config.yaml
model: "image classifier"
image_size: 64
activation: "gelu"
fused_qkv: false
num_experts: 4
expert_mlp_ratio: 1
patch_size: [4, 4]
lr: 0.0005
eps: 1e-06
epochs: 5.9
warmup_steps: 1780
Rows from block 8, named by matrix and row number. Rows with one number belong to one attention dimension. Each number is 200 + 40 x the weight over the matrix's rms, rounded and kept within 0 to 999. All counts start at 0.
# v: attention value (model.blocks.8.attn.v.weight, 384x384), inputs 256-383
# proj: attention output (model.blocks.8.attn.proj.weight, 384x384, transposed), outputs 256-383
v.339,215,195,146,178,186,214,150,219,237,223,188,194,208,268,257,141,190,248,243,178,226,201,240,244,190,214,187,249,257,261,136,180,214,193,266,235,207,178,172,177,138,249,231,194,239,188,237,154,228,195,190,202,148,158,236,176,146,173,207,202,206,236,155,183,193,216,200,231,217,173,215,168,242,181,215,170,183,150,197,194,197,200,176,260,178,221,179,216,208,192,225,198,205,226,172,247,229,210,198,170,201,212,210,227,181,202,228,178,222,200,204,217,177,185,178,191,229,178,177,156,203,205,215,187,207,159,194,189
v.340,212,195,196,154,162,169,231,162,144,211,220,244,191,233,194,219,169,248,233,189,181,150,152,156,241,172,155,239,196,236,179,187,195,114,217,220,168,214,237,189,197,233,199,261,178,208,200,258,214,246,251,202,244,306,219,266,262,225,173,239,154,249,258,206,169,233,223,181,163,144,261,191,183,233,131,212,234,275,262,250,215,159,219,191,190,189,180,164,169,189,169,179,256,204,166,182,171,206,182,204,278,225,218,219,209,228,178,185,209,177,173,150,188,209,151,276,133,145,163,144,193,185,188,248,260,248,180,239
v.341,125,194,229,258,174,185,200,239,142,189,193,206,187,233,174,184,170,219,189,296,199,117,233,210,225,165,247,202,242,213,255,175,100,167,291,231,201,208,232,189,152,264,286,183,223,257,186,228,178,216,164,208,211,153,227,162,183,170,265,232,190,287,233,217,191,213,223,165,228,180,166,180,169,154,265,189,168,206,193,257,228,199,215,182,156,166,193,213,239,162,248,180,153,219,215,153,188,199,203,203,132,145,217,238,189,123,180,148,170,203,166,166,218,232,253,163,213,230,161,184,178,276,226,108,158,232,191,211
v.342,167,86,192,283,289,251,182,189,155,184,168,170,148,211,283,159,227,170,153,195,162,164,256,242,123,255,246,161,251,240,229,213,198,250,261,194,276,185,185,167,168,256,137,139,195,234,243,110,195,186,103,275,103,124,167,159,168,138,267,203,289,254,127,156,183,207,256,237,249,277,130,213,217,111,269,237,144,96,189,172,210,181,194,206,217,235,260,272,219,142,229,280,184,254,206,212,212,288,192,205,133,200,200,273,208,161,267,246,250,214,243,225,157,169,251,75,246,235,162,213,239,213,280,137,144,131,232,234
v.343,200,141,164,192,193,216,177,256,183,203,180,193,140,176,240,153,168,130,157,242,166,201,264,231,214,165,246,169,246,208,153,223,216,188,194,230,237,221,196,210,134,256,163,187,185,171,243,155,168,174,153,209,115,172,189,172,121,154,244,144,273,229,192,146,170,149,142,171,244,269,156,174,226,190,251,173,111,188,246,261,119,217,161,132,190,229,206,222,194,199,205,243,165,218,227,250,279,272,186,222,173,149,175,192,216,133,255,208,175,232,228,188,230,160,210,159,228,245,130,151,213,244,206,159,191,140,201,217
v.344,158,163,201,235,189,233,217,195,148,171,147,221,178,199,238,196,197,152,180,208,198,198,189,192,207,174,203,216,253,185,204,224,219,200,213,254,216,223,228,157,216,185,168,173,151,205,234,191,233,210,167,259,176,203,172,233,209,191,269,154,195,234,194,230,175,197,245,159,212,244,164,151,198,185,196,252,167,254,255,223,195,233,208,227,198,185,236,198,213,213,183,179,227,181,232,175,231,257,181,210,255,158,162,212,188,182,261,235,257,227,176,180,212,166,234,217,211,214,187,208,246,181,226,193,201,202,190,227
v.345,174,164,170,195,250,203,201,278,234,239,190,162,161,174,236,237,287,163,128,201,167,166,189,286,245,261,248,155,209,122,229,247,185,178,191,172,212,175,196,245,256,223,204,177,204,214,219,231,203,239,180,248,176,185,153,102,214,223,263,208,297,172,191,193,207,306,245,182,186,251,153,158,224,126,248,237,218,209,230,119,226,151,155,157,153,209,264,243,236,115,142,250,190,233,224,253,209,198,130,215,199,193,161,303,281,172,217,220,222,237,207,251,222,123,159,194,239,248,192,239,279,197,231,182,230,145,291,307
v.346,218,236,206,207,183,165,200,223,271,195,210,152,258,202,207,208,249,175,199,151,171,204,166,229,224,253,264,150,166,152,200,270,150,182,174,175,184,132,179,297,242,169,212,188,208,171,224,176,173,230,207,119,241,246,174,176,165,179,203,202,214,169,223,205,166,229,152,231,147,183,216,170,216,205,208,152,212,239,210,162,172,204,194,196,269,249,207,182,231,181,168,235,134,164,186,212,208,174,220,169,210,194,173,227,188,141,185,238,184,159,219,213,268,192,145,196,245,214,164,224,175,234,204,196,193,221,225,210
v.347,212,153,232,194,240,255,239,264,205,186,161,168,160,217,248,204,265,186,169,243,135,141,216,263,217,263,273,127,224,178,202,281,138,157,247,178,266,171,238,232,137,248,156,177,168,202,238,180,181,225,190,190,153,159,202,174,150,125,256,200,290,229,262,198,155,239,190,256,196,178,194,164,203,149,253,165,148,198,186,208,171,136,170,125,231,233,238,191,221,147,166,252,179,239,152,237,219,246,173,235,159,217,199,213,211,114,218,181,199,193,216,241,193,186,171,179,221,234,173,220,246,239,229,175,247,217,240,274
v.348,251,201,227,136,216,202,205,145,139,159,193,247,210,208,197,221,135,170,239,169,222,239,180,158,208,211,187,225,201,199,221,149,223,199,117,202,213,238,209,135,254,142,199,179,225,173,202,204,224,251,233,204,241,260,204,211,178,229,152,152,137,207,240,192,187,170,245,178,167,190,200,181,220,228,130,205,231,197,183,221,158,232,214,217,194,182,154,165,204,245,169,156,215,177,209,154,187,211,185,193,195,218,238,196,196,207,225,194,184,182,203,170,188,212,165,236,169,215,227,203,192,176,214,227,188,214,168,185
v.349,194,180,224,161,193,193,233,256,184,166,178,178,218,207,231,174,219,181,227,219,177,154,184,185,271,177,231,195,239,175,163,249,171,104,211,239,197,142,261,248,128,203,182,211,201,181,224,147,189,219,179,181,165,230,208,222,213,224,205,175,239,247,281,252,153,195,188,220,184,164,210,173,188,194,265,171,189,243,177,247,149,154,210,170,192,193,204,156,201,213,179,250,176,193,208,216,207,201,225,146,198,199,196,234,253,161,180,170,232,153,196,209,217,169,214,203,201,232,206,204,162,270,182,166,196,228,197,207
v.350,153,156,223,157,231,225,205,235,178,180,202,255,135,180,245,254,190,125,174,248,181,177,226,224,189,229,228,130,231,225,263,172,236,254,163,218,283,248,225,172,161,193,181,173,207,210,216,187,229,222,130,270,146,125,167,208,187,208,264,181,257,206,169,165,237,210,242,188,226,246,145,162,243,151,229,213,136,149,172,205,213,233,180,148,149,180,258,241,226,144,210,196,158,157,207,237,194,255,218,237,182,156,153,222,246,193,247,179,243,242,256,239,146,147,233,115,220,260,173,230,231,140,231,185,215,134,253,207
v.351,191,150,181,245,267,214,168,179,153,170,195,206,190,261,217,175,197,123,133,229,206,196,237,247,164,222,241,155,192,262,253,188,174,235,187,191,246,170,155,174,176,276,167,169,170,238,176,174,194,160,104,256,136,100,151,168,189,163,204,196,228,232,157,235,211,183,210,198,275,262,149,182,205,159,267,177,140,174,212,202,214,235,181,159,264,261,263,244,241,162,258,255,174,245,229,185,248,279,240,199,138,168,185,177,175,178,210,216,205,228,201,188,160,204,246,105,250,208,134,176,230,236,240,168,141,213,220,219
v.352,196,229,225,166,150,146,143,140,213,182,236,221,225,176,227,201,199,222,236,203,206,196,139,127,220,183,184,268,118,275,182,210,189,227,169,189,131,200,212,240,198,156,244,235,202,153,189,231,213,150,238,153,316,263,204,325,261,221,132,213,124,183,245,253,232,227,144,177,206,188,281,200,260,232,158,235,195,209,163,153,240,251,200,247,214,258,141,148,206,263,189,181,194,113,205,179,112,117,223,200,200,165,242,149,168,228,165,199,199,156,260,199,179,247,212,221,228,140,210,237,161,214,89,305,218,219,126,173
v.353,199,195,215,242,219,177,208,182,157,108,185,203,194,207,189,172,204,187,186,219,169,201,187,178,247,196,243,188,225,195,128,244,238,199,265,250,181,232,218,255,148,218,134,199,152,218,242,177,191,174,190,225,156,196,191,256,208,207,231,202,146,265,249,233,139,138,153,203,182,224,191,282,161,160,223,216,209,202,207,251,143,168,247,177,251,236,229,155,168,171,199,221,186,197,245,116,187,227,254,120,171,205,211,203,175,191,183,166,214,133,238,170,212,209,248,144,197,199,166,171,198,173,189,177,126,214,140,197
v.354,176,266,237,189,194,168,185,172,229,176,213,201,239,172,169,247,190,185,214,213,204,195,147,154,253,120,178,190,166,233,174,206,221,267,166,180,142,241,239,263,209,151,174,213,212,171,200,247,211,154,211,206,252,248,132,303,247,215,191,182,132,151,232,250,218,205,141,129,162,244,225,210,264,235,222,255,227,203,160,172,239,214,187,218,179,236,182,166,141,229,197,181,185,151,282,173,142,137,189,120,234,222,187,200,178,241,149,177,245,145,251,235,196,200,153,210,264,173,263,194,207,190,105,201,177,212,196,189
v.355,178,115,193,206,226,254,211,220,142,187,200,219,157,246,178,140,246,182,185,165,168,223,261,202,136,243,189,139,234,146,220,171,235,251,211,205,230,203,181,164,194,195,124,161,214,226,212,172,222,218,216,235,117,128,213,129,130,194,254,212,259,215,163,152,217,171,195,198,171,239,144,262,143,153,237,160,187,156,160,240,161,180,186,156,176,178,205,266,173,154,203,232,253,259,172,159,208,267,223,182,221,225,160,179,260,170,236,231,189,244,215,185,161,210,215,161,155,234,188,198,213,208,230,145,169,152,219,211
v.356,164,242,219,163,207,149,208,151,208,180,209,193,191,164,189,212,205,173,239,222,155,147,189,214,241,135,221,196,205,249,145,267,212,186,199,159,138,174,258,270,155,215,166,188,170,251,206,186,184,186,147,262,243,236,145,331,221,177,207,171,186,157,268,254,208,199,162,150,192,248,212,181,233,205,262,231,229,176,283,199,258,199,155,223,182,278,201,165,162,215,189,240,223,197,239,191,158,149,170,179,242,109,210,175,172,181,158,172,276,185,236,218,193,208,198,129,279,150,169,172,215,167,74,201,212,232,167,213
v.357,181,211,198,219,143,144,156,182,220,166,169,180,234,139,217,180,208,184,231,182,164,177,111,88,261,192,253,254,127,251,211,261,225,199,216,214,189,215,231,244,194,163,196,208,160,137,231,211,188,148,186,199,285,262,204,290,240,199,159,169,123,269,290,231,141,211,124,199,144,174,240,208,265,234,162,275,189,201,197,222,129,164,245,219,266,312,176,149,178,203,158,237,198,180,157,134,128,176,227,175,140,198,295,187,148,172,134,195,131,140,250,200,229,256,207,272,206,112,183,250,218,225,170,240,165,281,153,201
v.358,240,179,124,219,204,216,177,225,263,308,163,146,183,237,253,192,213,338,211,202,174,192,200,288,190,239,191,216,237,180,229,245,121,105,216,159,217,146,149,186,232,271,257,233,180,196,162,222,229,209,257,176,181,182,241,67,184,155,174,210,282,195,188,173,166,266,217,218,179,113,226,145,184,224,160,152,197,224,239,188,225,143,165,133,159,200,168,235,258,156,222,194,213,275,127,298,241,162,154,220,153,241,199,268,209,174,192,249,201,256,181,238,232,142,153,258,157,208,224,179,154,253,242,214,249,169,250,224
v.359,215,186,229,199,229,262,228,205,186,212,287,196,187,217,191,227,211,240,167,215,237,234,255,288,112,167,98,155,245,122,247,124,190,208,123,180,220,179,159,163,239,205,179,159,207,215,177,171,178,250,201,200,132,141,204,97,144,196,227,201,249,115,142,147,252,173,254,222,200,215,185,220,159,217,147,125,213,175,207,234,243,226,149,187,169,122,169,267,194,239,281,133,168,216,244,228,282,235,186,232,237,188,152,153,223,235,257,205,224,278,135,192,160,174,224,172,166,262,253,171,173,146,259,129,208,164,219,185
v.360,166,144,225,215,215,131,211,213,143,107,182,203,126,136,233,196,178,129,223,236,146,155,206,201,219,178,236,183,222,227,162,257,207,207,284,213,140,245,247,251,164,185,155,134,143,218,326,137,176,209,107,245,186,270,153,281,202,173,279,170,181,272,297,222,166,158,196,208,193,269,127,175,261,132,272,233,185,207,234,246,188,185,203,213,252,294,269,161,196,179,201,273,186,206,283,166,151,241,214,162,229,193,180,271,146,165,231,167,254,116,243,180,194,172,219,123,276,148,207,183,243,228,239,215,180,196,186,193
v.361,226,156,171,209,222,267,203,162,203,280,137,178,186,178,199,166,321,162,177,125,183,212,217,211,188,272,259,159,212,203,314,182,236,221,203,200,319,219,150,139,236,184,194,178,183,218,163,190,205,236,162,264,156,113,208,94,164,184,239,218,276,224,176,176,175,284,229,258,253,226,152,232,235,140,149,202,177,117,163,176,94,172,211,157,227,199,249,264,251,122,187,202,260,235,116,228,237,249,179,258,168,224,220,176,300,156,212,277,146,281,254,196,157,218,239,246,124,245,171,257,238,175,266,194,235,173,270,273
v.362,173,293,191,185,161,194,183,235,262,176,242,220,289,211,146,211,232,179,190,171,233,237,93,113,172,169,167,253,113,242,187,181,217,223,169,143,144,105,261,161,250,163,265,240,248,105,159,249,200,153,284,156,268,269,198,256,244,235,127,257,154,181,209,259,259,222,124,185,107,186,276,221,163,280,190,204,261,167,184,175,165,198,195,263,180,168,187,135,165,271,102,147,115,114,171,178,136,156,290,135,215,254,238,123,227,286,130,156,179,170,214,165,241,280,165,235,141,111,235,224,131,198,140,253,174,279,153,215
v.363,181,204,208,237,209,168,157,222,199,173,177,203,153,105,233,205,141,199,197,224,230,167,205,193,295,189,185,244,176,212,193,197,207,256,254,209,162,245,239,229,161,156,204,163,174,215,219,209,219,154,136,220,251,259,154,286,251,216,216,178,166,204,243,240,159,207,222,187,213,226,172,174,233,168,250,299,176,192,186,184,212,238,237,255,170,232,185,149,213,230,206,199,202,183,255,209,163,138,173,184,243,162,206,251,156,208,222,189,264,176,212,239,211,171,206,180,260,193,235,221,225,166,175,219,173,186,175,173
v.364,175,195,283,214,237,216,199,136,152,181,181,208,190,148,231,241,111,226,235,229,247,221,253,174,226,134,206,169,140,176,256,166,238,223,160,206,165,312,174,251,150,166,172,252,167,238,163,217,205,141,168,186,207,195,173,254,264,212,193,144,183,127,139,264,248,249,255,143,289,296,211,167,243,205,180,254,183,227,124,139,274,299,216,215,176,162,179,175,227,221,299,184,164,164,264,229,205,193,210,238,157,162,172,182,172,217,258,204,227,203,211,282,152,175,211,166,245,254,230,229,246,151,124,258,221,173,202,141
v.365,162,266,213,205,179,204,176,215,249,242,202,136,234,238,240,174,177,266,162,189,197,166,213,260,241,148,187,226,210,212,180,248,180,143,248,134,173,132,163,225,188,228,234,223,189,177,216,262,172,164,197,184,210,214,211,180,206,146,216,179,215,233,214,210,183,222,187,208,211,135,232,122,229,229,250,156,232,205,225,193,266,180,127,165,151,183,165,189,174,214,271,216,200,188,180,299,189,117,169,231,203,163,175,248,208,164,172,167,246,216,200,242,205,160,128,168,238,119,166,167,171,243,110,209,259,221,220,218
proj.339,181,192,229,200,190,192,177,180,219,206,233,228,244,151,142,146,225,172,166,205,148,174,213,191,222,153,227,204,179,167,202,169,169,181,204,195,188,220,211,151,170,180,219,171,213,211,195,217,205,164,185,205,247,225,204,186,205,191,169,249,188,184,235,198,218,164,225,165,209,170,201,178,193,211,210,220,197,199,170,222,174,222,151,271,218,169,243,177,207,184,202,186,159,172,189,195,171,172,234,215,214,209,229,223,203,240,218,151,161,189,175,189,171,183,162,156,231,232,205,188,195,178,235,184,210,200,226,192
proj.340,181,267,188,214,166,224,246,255,225,216,132,183,143,231,229,232,267,167,217,232,208,215,154,209,156,251,206,189,183,212,155,244,180,211,227,189,223,207,190,246,193,181,184,162,156,255,238,249,147,156,172,213,143,218,220,219,208,242,205,212,218,208,173,165,207,201,214,177,162,223,250,223,212,221,202,205,256,140,206,254,171,202,238,199,175,177,228,229,167,232,132,232,223,231,248,245,206,203,230,211,236,172,145,219,167,143,190,164,224,150,218,249,229,208,202,194,158,208,179,220,193,215,148,234,201,172,199,206
proj.341,154,283,194,116,168,227,181,252,201,253,218,261,139,178,218,203,141,269,201,193,285,169,282,187,219,247,182,237,175,192,152,173,227,243,195,140,138,202,238,143,205,193,245,225,206,187,220,267,227,188,213,205,219,174,215,244,164,119,206,223,157,232,196,220,280,187,201,256,269,219,196,224,221,157,232,222,242,177,226,160,143,253,208,216,268,222,144,214,144,155,159,145,216,231,163,217,177,191,165,165,175,154,141,201,291,201,191,118,158,167,177,192,191,218,277,157,224,148,258,236,249,187,227,177,205,209,176,178
proj.342,152,241,130,226,209,211,220,143,234,215,236,222,191,213,144,158,157,231,148,157,251,207,200,150,167,181,177,219,234,153,230,204,263,256,153,233,169,184,177,194,252,187,207,244,189,237,211,149,176,242,286,126,200,175,165,197,209,169,222,254,173,157,192,239,227,135,254,280,165,197,218,251,171,211,172,182,163,234,233,130,150,157,272,190,264,225,195,214,276,185,235,168,200,153,165,154,264,170,246,174,201,222,147,140,152,218,206,136,210,147,179,236,174,270,204,215,231,145,219,214,254,191,213,210,218,285,169,202
proj.343,167,200,200,224,184,173,176,188,176,199,212,251,220,165,170,227,158,217,165,184,158,191,172,191,144,127,189,205,196,207,253,160,209,234,183,195,189,171,199,157,212,215,228,193,229,215,174,221,227,224,222,227,256,193,160,199,189,179,231,239,211,173,214,178,185,217,246,188,226,255,165,201,231,212,225,235,189,221,198,196,247,166,186,215,213,197,203,175,246,195,254,169,226,145,185,212,194,206,225,162,241,241,216,197,171,246,210,186,219,185,181,203,152,229,193,205,234,201,162,192,232,214,207,225,204,192,158,242
proj.344,139,242,213,165,189,214,196,269,164,202,155,225,160,224,226,227,180,206,202,240,204,217,132,146,156,232,181,184,186,266,200,172,214,201,234,200,207,169,200,190,122,169,205,210,214,214,279,222,188,174,191,210,199,260,160,245,192,211,214,222,179,224,175,154,218,224,198,204,180,244,135,234,220,156,262,290,280,176,175,248,224,262,237,224,212,158,214,139,175,239,262,179,237,220,206,213,179,197,241,153,208,182,200,217,243,195,199,148,201,182,197,189,197,168,239,225,191,219,180,223,201,214,132,224,199,128,114,165
proj.345,184,230,261,79,219,162,143,297,181,238,228,264,142,174,266,181,200,213,158,239,134,167,154,177,210,163,243,165,139,230,203,80,103,171,102,228,187,73,194,170,202,198,182,201,157,165,248,233,222,156,257,273,205,240,238,239,226,235,133,213,217,208,195,199,239,278,140,128,268,224,172,153,253,138,284,273,194,117,163,221,268,190,183,214,251,176,245,207,123,207,201,241,292,169,204,268,171,225,236,149,200,293,166,226,209,175,230,180,137,222,261,89,265,136,162,182,280,149,134,231,210,213,135,251,194,163,220,186
proj.346,278,193,178,241,238,196,180,180,262,185,241,199,202,209,241,191,189,246,219,202,164,209,205,215,208,218,187,83,175,227,220,163,158,190,184,239,189,158,251,262,253,208,157,186,145,190,162,153,201,186,221,181,166,183,212,240,207,181,230,115,250,184,236,193,225,325,142,171,215,194,175,125,244,166,231,196,148,185,252,176,244,127,192,159,194,267,227,191,149,199,109,271,220,152,205,199,201,282,195,190,146,193,192,168,169,154,151,244,194,245,266,146,210,184,150,211,245,187,205,206,216,146,205,196,195,180,248,271
proj.347,198,221,250,122,205,188,170,257,212,203,205,262,130,179,212,218,165,225,178,215,125,190,147,168,176,135,241,125,127,223,232,97,169,232,147,198,223,135,250,173,167,196,255,213,234,185,194,157,260,158,213,256,213,242,210,233,223,216,160,201,205,210,175,155,268,270,218,139,240,274,111,203,290,152,241,282,165,149,207,266,235,183,184,265,234,198,210,170,162,178,197,260,248,118,206,257,175,270,242,157,230,223,177,208,231,222,221,177,199,177,302,129,188,179,170,204,257,168,144,220,198,263,192,188,207,115,194,192
proj.348,216,225,163,290,201,244,285,148,206,142,200,131,197,208,196,240,198,191,256,199,236,227,225,233,143,264,162,263,244,177,182,257,221,242,233,233,242,209,161,297,244,202,141,175,183,212,198,193,110,226,215,124,136,142,172,163,171,225,242,204,221,170,216,197,228,133,194,245,182,183,260,256,141,237,159,154,205,216,241,152,157,196,246,140,156,256,156,217,259,175,155,172,196,212,230,141,232,188,202,243,165,195,203,193,158,174,194,225,236,185,142,304,218,274,187,246,160,223,266,172,221,140,208,228,192,273,205,230
proj.349,192,188,186,234,235,216,157,194,233,184,214,276,178,208,234,209,155,277,160,179,144,228,174,174,210,178,152,157,133,247,220,141,176,210,182,235,211,118,215,210,189,172,163,213,179,214,189,196,222,183,211,192,182,233,161,238,198,141,162,235,204,159,209,209,183,256,193,224,209,182,191,130,263,134,223,257,188,159,268,180,209,124,224,201,257,198,259,171,210,213,155,222,254,121,180,181,174,231,216,191,244,217,168,179,171,192,144,218,188,212,231,170,138,221,153,226,229,195,191,226,241,148,219,228,171,201,204,284
proj.350,145,235,261,150,213,197,154,284,178,182,187,282,164,220,175,167,148,165,193,226,175,196,196,150,193,174,231,159,129,256,242,144,230,212,133,202,172,176,210,147,142,210,232,242,212,155,206,147,209,207,234,213,224,253,214,237,201,227,204,220,156,242,186,200,256,227,202,179,235,238,132,259,241,131,231,308,227,177,135,216,194,272,171,220,241,213,168,188,127,198,285,196,221,183,206,265,164,228,236,205,161,209,223,175,197,261,209,159,149,200,283,195,204,174,233,185,228,177,155,245,247,238,172,179,261,187,176,164
proj.351,167,170,219,205,211,247,180,214,182,186,213,259,230,190,129,175,188,218,205,168,254,216,187,186,141,181,185,232,177,170,229,220,278,212,139,196,192,214,216,115,173,221,250,248,206,202,220,157,250,259,240,208,201,144,216,155,240,134,236,195,185,259,197,173,252,189,188,212,180,261,201,291,177,174,148,170,227,188,186,116,184,238,198,184,191,215,185,205,208,185,257,188,173,199,187,242,274,209,188,187,186,117,201,176,184,274,217,150,165,169,207,285,188,242,241,196,185,175,237,216,243,231,231,149,176,215,160,196
proj.352,246,122,141,267,168,244,238,203,238,168,203,151,238,272,181,181,236,181,237,250,202,221,234,246,134,210,204,190,271,151,280,275,234,217,221,212,204,267,219,205,205,221,157,189,173,170,157,156,186,212,150,168,164,132,181,172,187,194,217,150,195,151,230,238,174,239,215,191,140,191,192,192,140,235,126,138,145,242,265,193,203,193,235,126,122,215,167,162,218,164,178,276,187,207,217,198,227,234,211,211,207,181,193,169,161,214,251,237,245,173,204,219,188,170,184,247,189,189,248,217,204,210,189,140,171,226,203,225
proj.353,157,146,184,191,215,112,136,249,192,147,153,238,195,244,214,141,159,218,147,170,120,269,178,196,167,194,200,184,159,237,212,159,178,227,241,215,241,205,203,193,168,115,208,170,244,145,232,137,240,205,218,238,219,201,158,218,164,207,209,206,156,215,226,191,184,208,229,137,204,191,159,185,242,202,177,232,183,172,194,222,193,218,159,224,233,211,264,143,220,165,248,180,256,104,175,211,170,205,151,217,220,234,227,202,164,214,133,258,214,199,210,151,129,213,246,245,289,176,216,171,184,157,207,178,279,161,197,244
proj.354,212,132,176,207,162,188,201,182,224,120,177,202,218,293,116,166,172,186,231,192,180,204,225,207,155,206,210,216,231,202,277,257,228,167,203,218,223,212,174,209,251,199,204,177,221,140,164,167,165,189,191,182,212,181,219,207,255,234,196,147,159,163,261,166,199,209,190,135,177,169,164,153,194,198,146,199,189,204,192,173,244,217,205,160,168,208,151,153,179,176,185,233,187,187,174,176,204,212,166,238,179,234,214,156,204,251,267,257,191,239,221,239,183,197,202,218,212,185,179,275,228,199,164,131,227,166,184,182
proj.355,149,271,249,186,191,183,166,224,245,187,171,208,166,165,179,187,230,228,170,158,193,267,161,151,168,142,190,168,160,209,175,228,226,191,232,239,159,195,246,193,190,171,230,206,263,195,289,195,215,197,231,185,222,270,217,188,197,219,210,265,210,279,191,136,238,168,228,186,203,209,228,248,204,199,241,234,268,141,181,228,185,234,190,281,240,206,168,181,178,177,220,191,221,183,202,192,187,186,207,221,148,204,181,266,214,234,180,120,181,144,217,218,195,201,212,190,212,145,211,245,225,229,221,248,223,187,196,142
proj.356,209,163,162,245,209,235,162,208,233,140,186,188,233,300,134,182,220,246,177,178,196,228,190,233,140,194,200,187,214,193,288,242,222,162,148,227,238,180,192,197,239,181,238,122,250,166,166,128,197,243,201,208,191,78,222,168,165,206,136,170,168,208,225,233,165,196,255,174,126,219,174,142,204,212,74,184,141,212,255,205,216,158,210,159,186,192,205,193,225,148,224,267,127,119,115,166,254,194,164,282,173,185,208,136,187,243,222,283,231,242,243,250,127,219,227,177,231,154,180,162,231,170,236,159,263,248,237,283
proj.357,198,125,164,265,176,135,200,225,160,152,126,207,240,258,175,170,144,224,186,219,212,227,201,215,194,245,192,241,181,200,259,216,180,226,187,225,255,226,236,222,216,163,140,147,189,191,174,121,239,169,184,178,173,190,193,171,169,235,227,130,198,202,220,226,164,268,274,137,171,204,157,165,214,238,145,162,115,193,211,173,215,141,194,139,122,258,218,208,247,177,171,222,235,159,239,157,247,261,187,212,234,208,207,104,121,228,164,297,234,203,276,207,203,152,211,308,235,194,257,204,157,152,190,142,188,204,194,258
proj.358,240,233,170,251,196,225,280,143,154,317,261,112,202,133,189,241,199,182,187,182,295,118,180,189,265,273,246,279,282,167,140,188,179,207,151,177,226,186,101,155,190,275,211,238,72,256,143,264,143,142,233,223,210,218,235,180,190,195,208,221,260,113,164,223,227,174,207,283,202,185,285,228,177,257,244,148,162,243,187,226,176,145,224,192,156,172,170,270,170,323,157,193,170,249,242,224,249,148,260,211,251,225,143,197,160,155,235,138,203,260,169,242,233,185,138,130,114,205,210,177,177,225,217,203,119,247,217,199
proj.359,158,251,258,117,219,265,157,203,203,200,228,201,137,113,203,240,227,137,220,213,179,184,193,187,196,118,207,145,194,220,150,165,185,167,172,182,180,209,208,233,148,225,269,264,165,167,230,317,211,176,176,212,224,233,204,217,221,218,172,248,243,243,197,133,242,206,106,173,235,255,175,248,200,177,262,222,280,199,168,224,244,284,125,221,228,167,178,174,160,180,180,183,236,256,186,301,194,182,182,152,166,216,215,299,247,198,219,102,164,126,213,163,240,184,173,139,177,218,137,234,203,266,189,253,206,164,216,146
proj.360,199,210,173,197,210,151,169,203,200,161,173,257,198,276,180,145,185,260,166,157,144,234,142,171,133,220,212,251,186,284,264,205,156,227,234,249,215,177,212,219,240,110,190,128,198,158,213,132,230,216,230,243,235,118,152,238,154,204,175,201,124,215,219,223,193,209,243,180,194,237,120,159,250,172,147,184,180,159,215,237,225,172,211,185,262,200,239,147,215,142,277,204,233,75,164,188,172,250,188,221,212,270,216,153,134,241,144,240,216,216,243,174,197,194,269,267,264,184,164,190,256,150,198,159,220,167,229,278
proj.361,203,259,187,304,182,232,219,211,213,194,173,162,179,228,204,219,217,210,199,190,272,205,182,184,228,231,148,216,243,156,135,225,230,177,226,183,218,230,176,199,204,220,192,187,254,250,213,183,160,210,221,167,144,253,204,237,148,182,252,197,252,225,187,212,210,172,259,281,155,209,288,241,224,208,157,174,231,193,251,224,158,193,237,221,183,200,168,257,200,247,159,186,206,245,206,175,249,200,233,206,206,104,216,196,175,132,199,123,162,160,155,219,236,280,198,214,131,165,259,179,218,207,230,255,193,249,188,159
proj.362,255,141,281,175,228,107,151,237,183,205,168,229,205,153,200,143,198,198,211,216,102,169,135,195,262,109,232,130,141,228,207,109,171,131,217,183,195,159,263,184,165,169,208,192,256,172,185,167,283,140,155,220,281,316,225,225,217,227,173,202,284,222,209,170,176,241,195,87,233,199,140,159,238,139,252,246,188,174,142,238,255,194,167,225,199,191,258,175,143,235,250,230,267,207,225,219,165,247,205,151,255,246,217,234,249,221,162,222,155,250,258,130,163,152,184,238,238,228,166,194,110,231,199,186,220,111,190,170
proj.363,183,157,127,214,193,166,235,215,227,176,163,225,220,243,192,180,205,229,208,205,223,218,205,223,197,206,240,248,239,205,247,218,212,230,211,236,176,235,202,216,231,188,195,199,218,208,189,146,199,200,179,193,213,146,211,216,184,194,163,217,155,126,189,252,210,181,259,216,176,201,208,152,177,230,172,226,136,222,253,172,189,167,228,141,228,227,163,180,265,128,205,199,143,176,179,152,210,157,217,246,235,267,178,122,171,252,182,241,203,194,179,238,189,200,216,238,193,190,238,196,235,167,224,141,214,250,221,249
proj.364,206,190,117,238,209,213,266,126,234,186,218,192,202,258,159,218,226,131,266,211,237,183,269,223,155,236,216,188,293,207,241,237,222,196,201,204,192,271,210,215,210,235,215,231,195,166,144,171,152,258,173,186,177,145,181,155,192,169,225,122,151,125,173,293,181,192,211,251,154,206,252,189,137,200,160,134,227,268,226,172,115,233,233,144,228,259,109,186,204,186,198,225,120,239,161,199,233,196,183,220,144,178,214,153,194,153,238,213,237,159,173,233,160,216,222,189,164,205,224,192,177,252,175,169,198,270,160,190
proj.365,218,186,150,272,192,243,222,105,193,280,309,113,235,144,201,181,157,226,209,147,216,127,188,144,211,240,236,232,235,162,188,185,178,188,166,209,255,164,102,190,240,249,180,192,118,205,137,272,203,213,143,156,241,130,220,217,192,177,148,195,250,115,164,208,168,187,217,296,190,149,272,135,165,239,177,114,147,265,206,217,164,154,189,144,196,132,238,221,211,211,191,184,152,174,156,213,196,173,244,191,166,217,265,156,170,156,173,200,215,299,136,216,190,227,172,153,177,253,204,131,176,111,241,184,166,256,236,225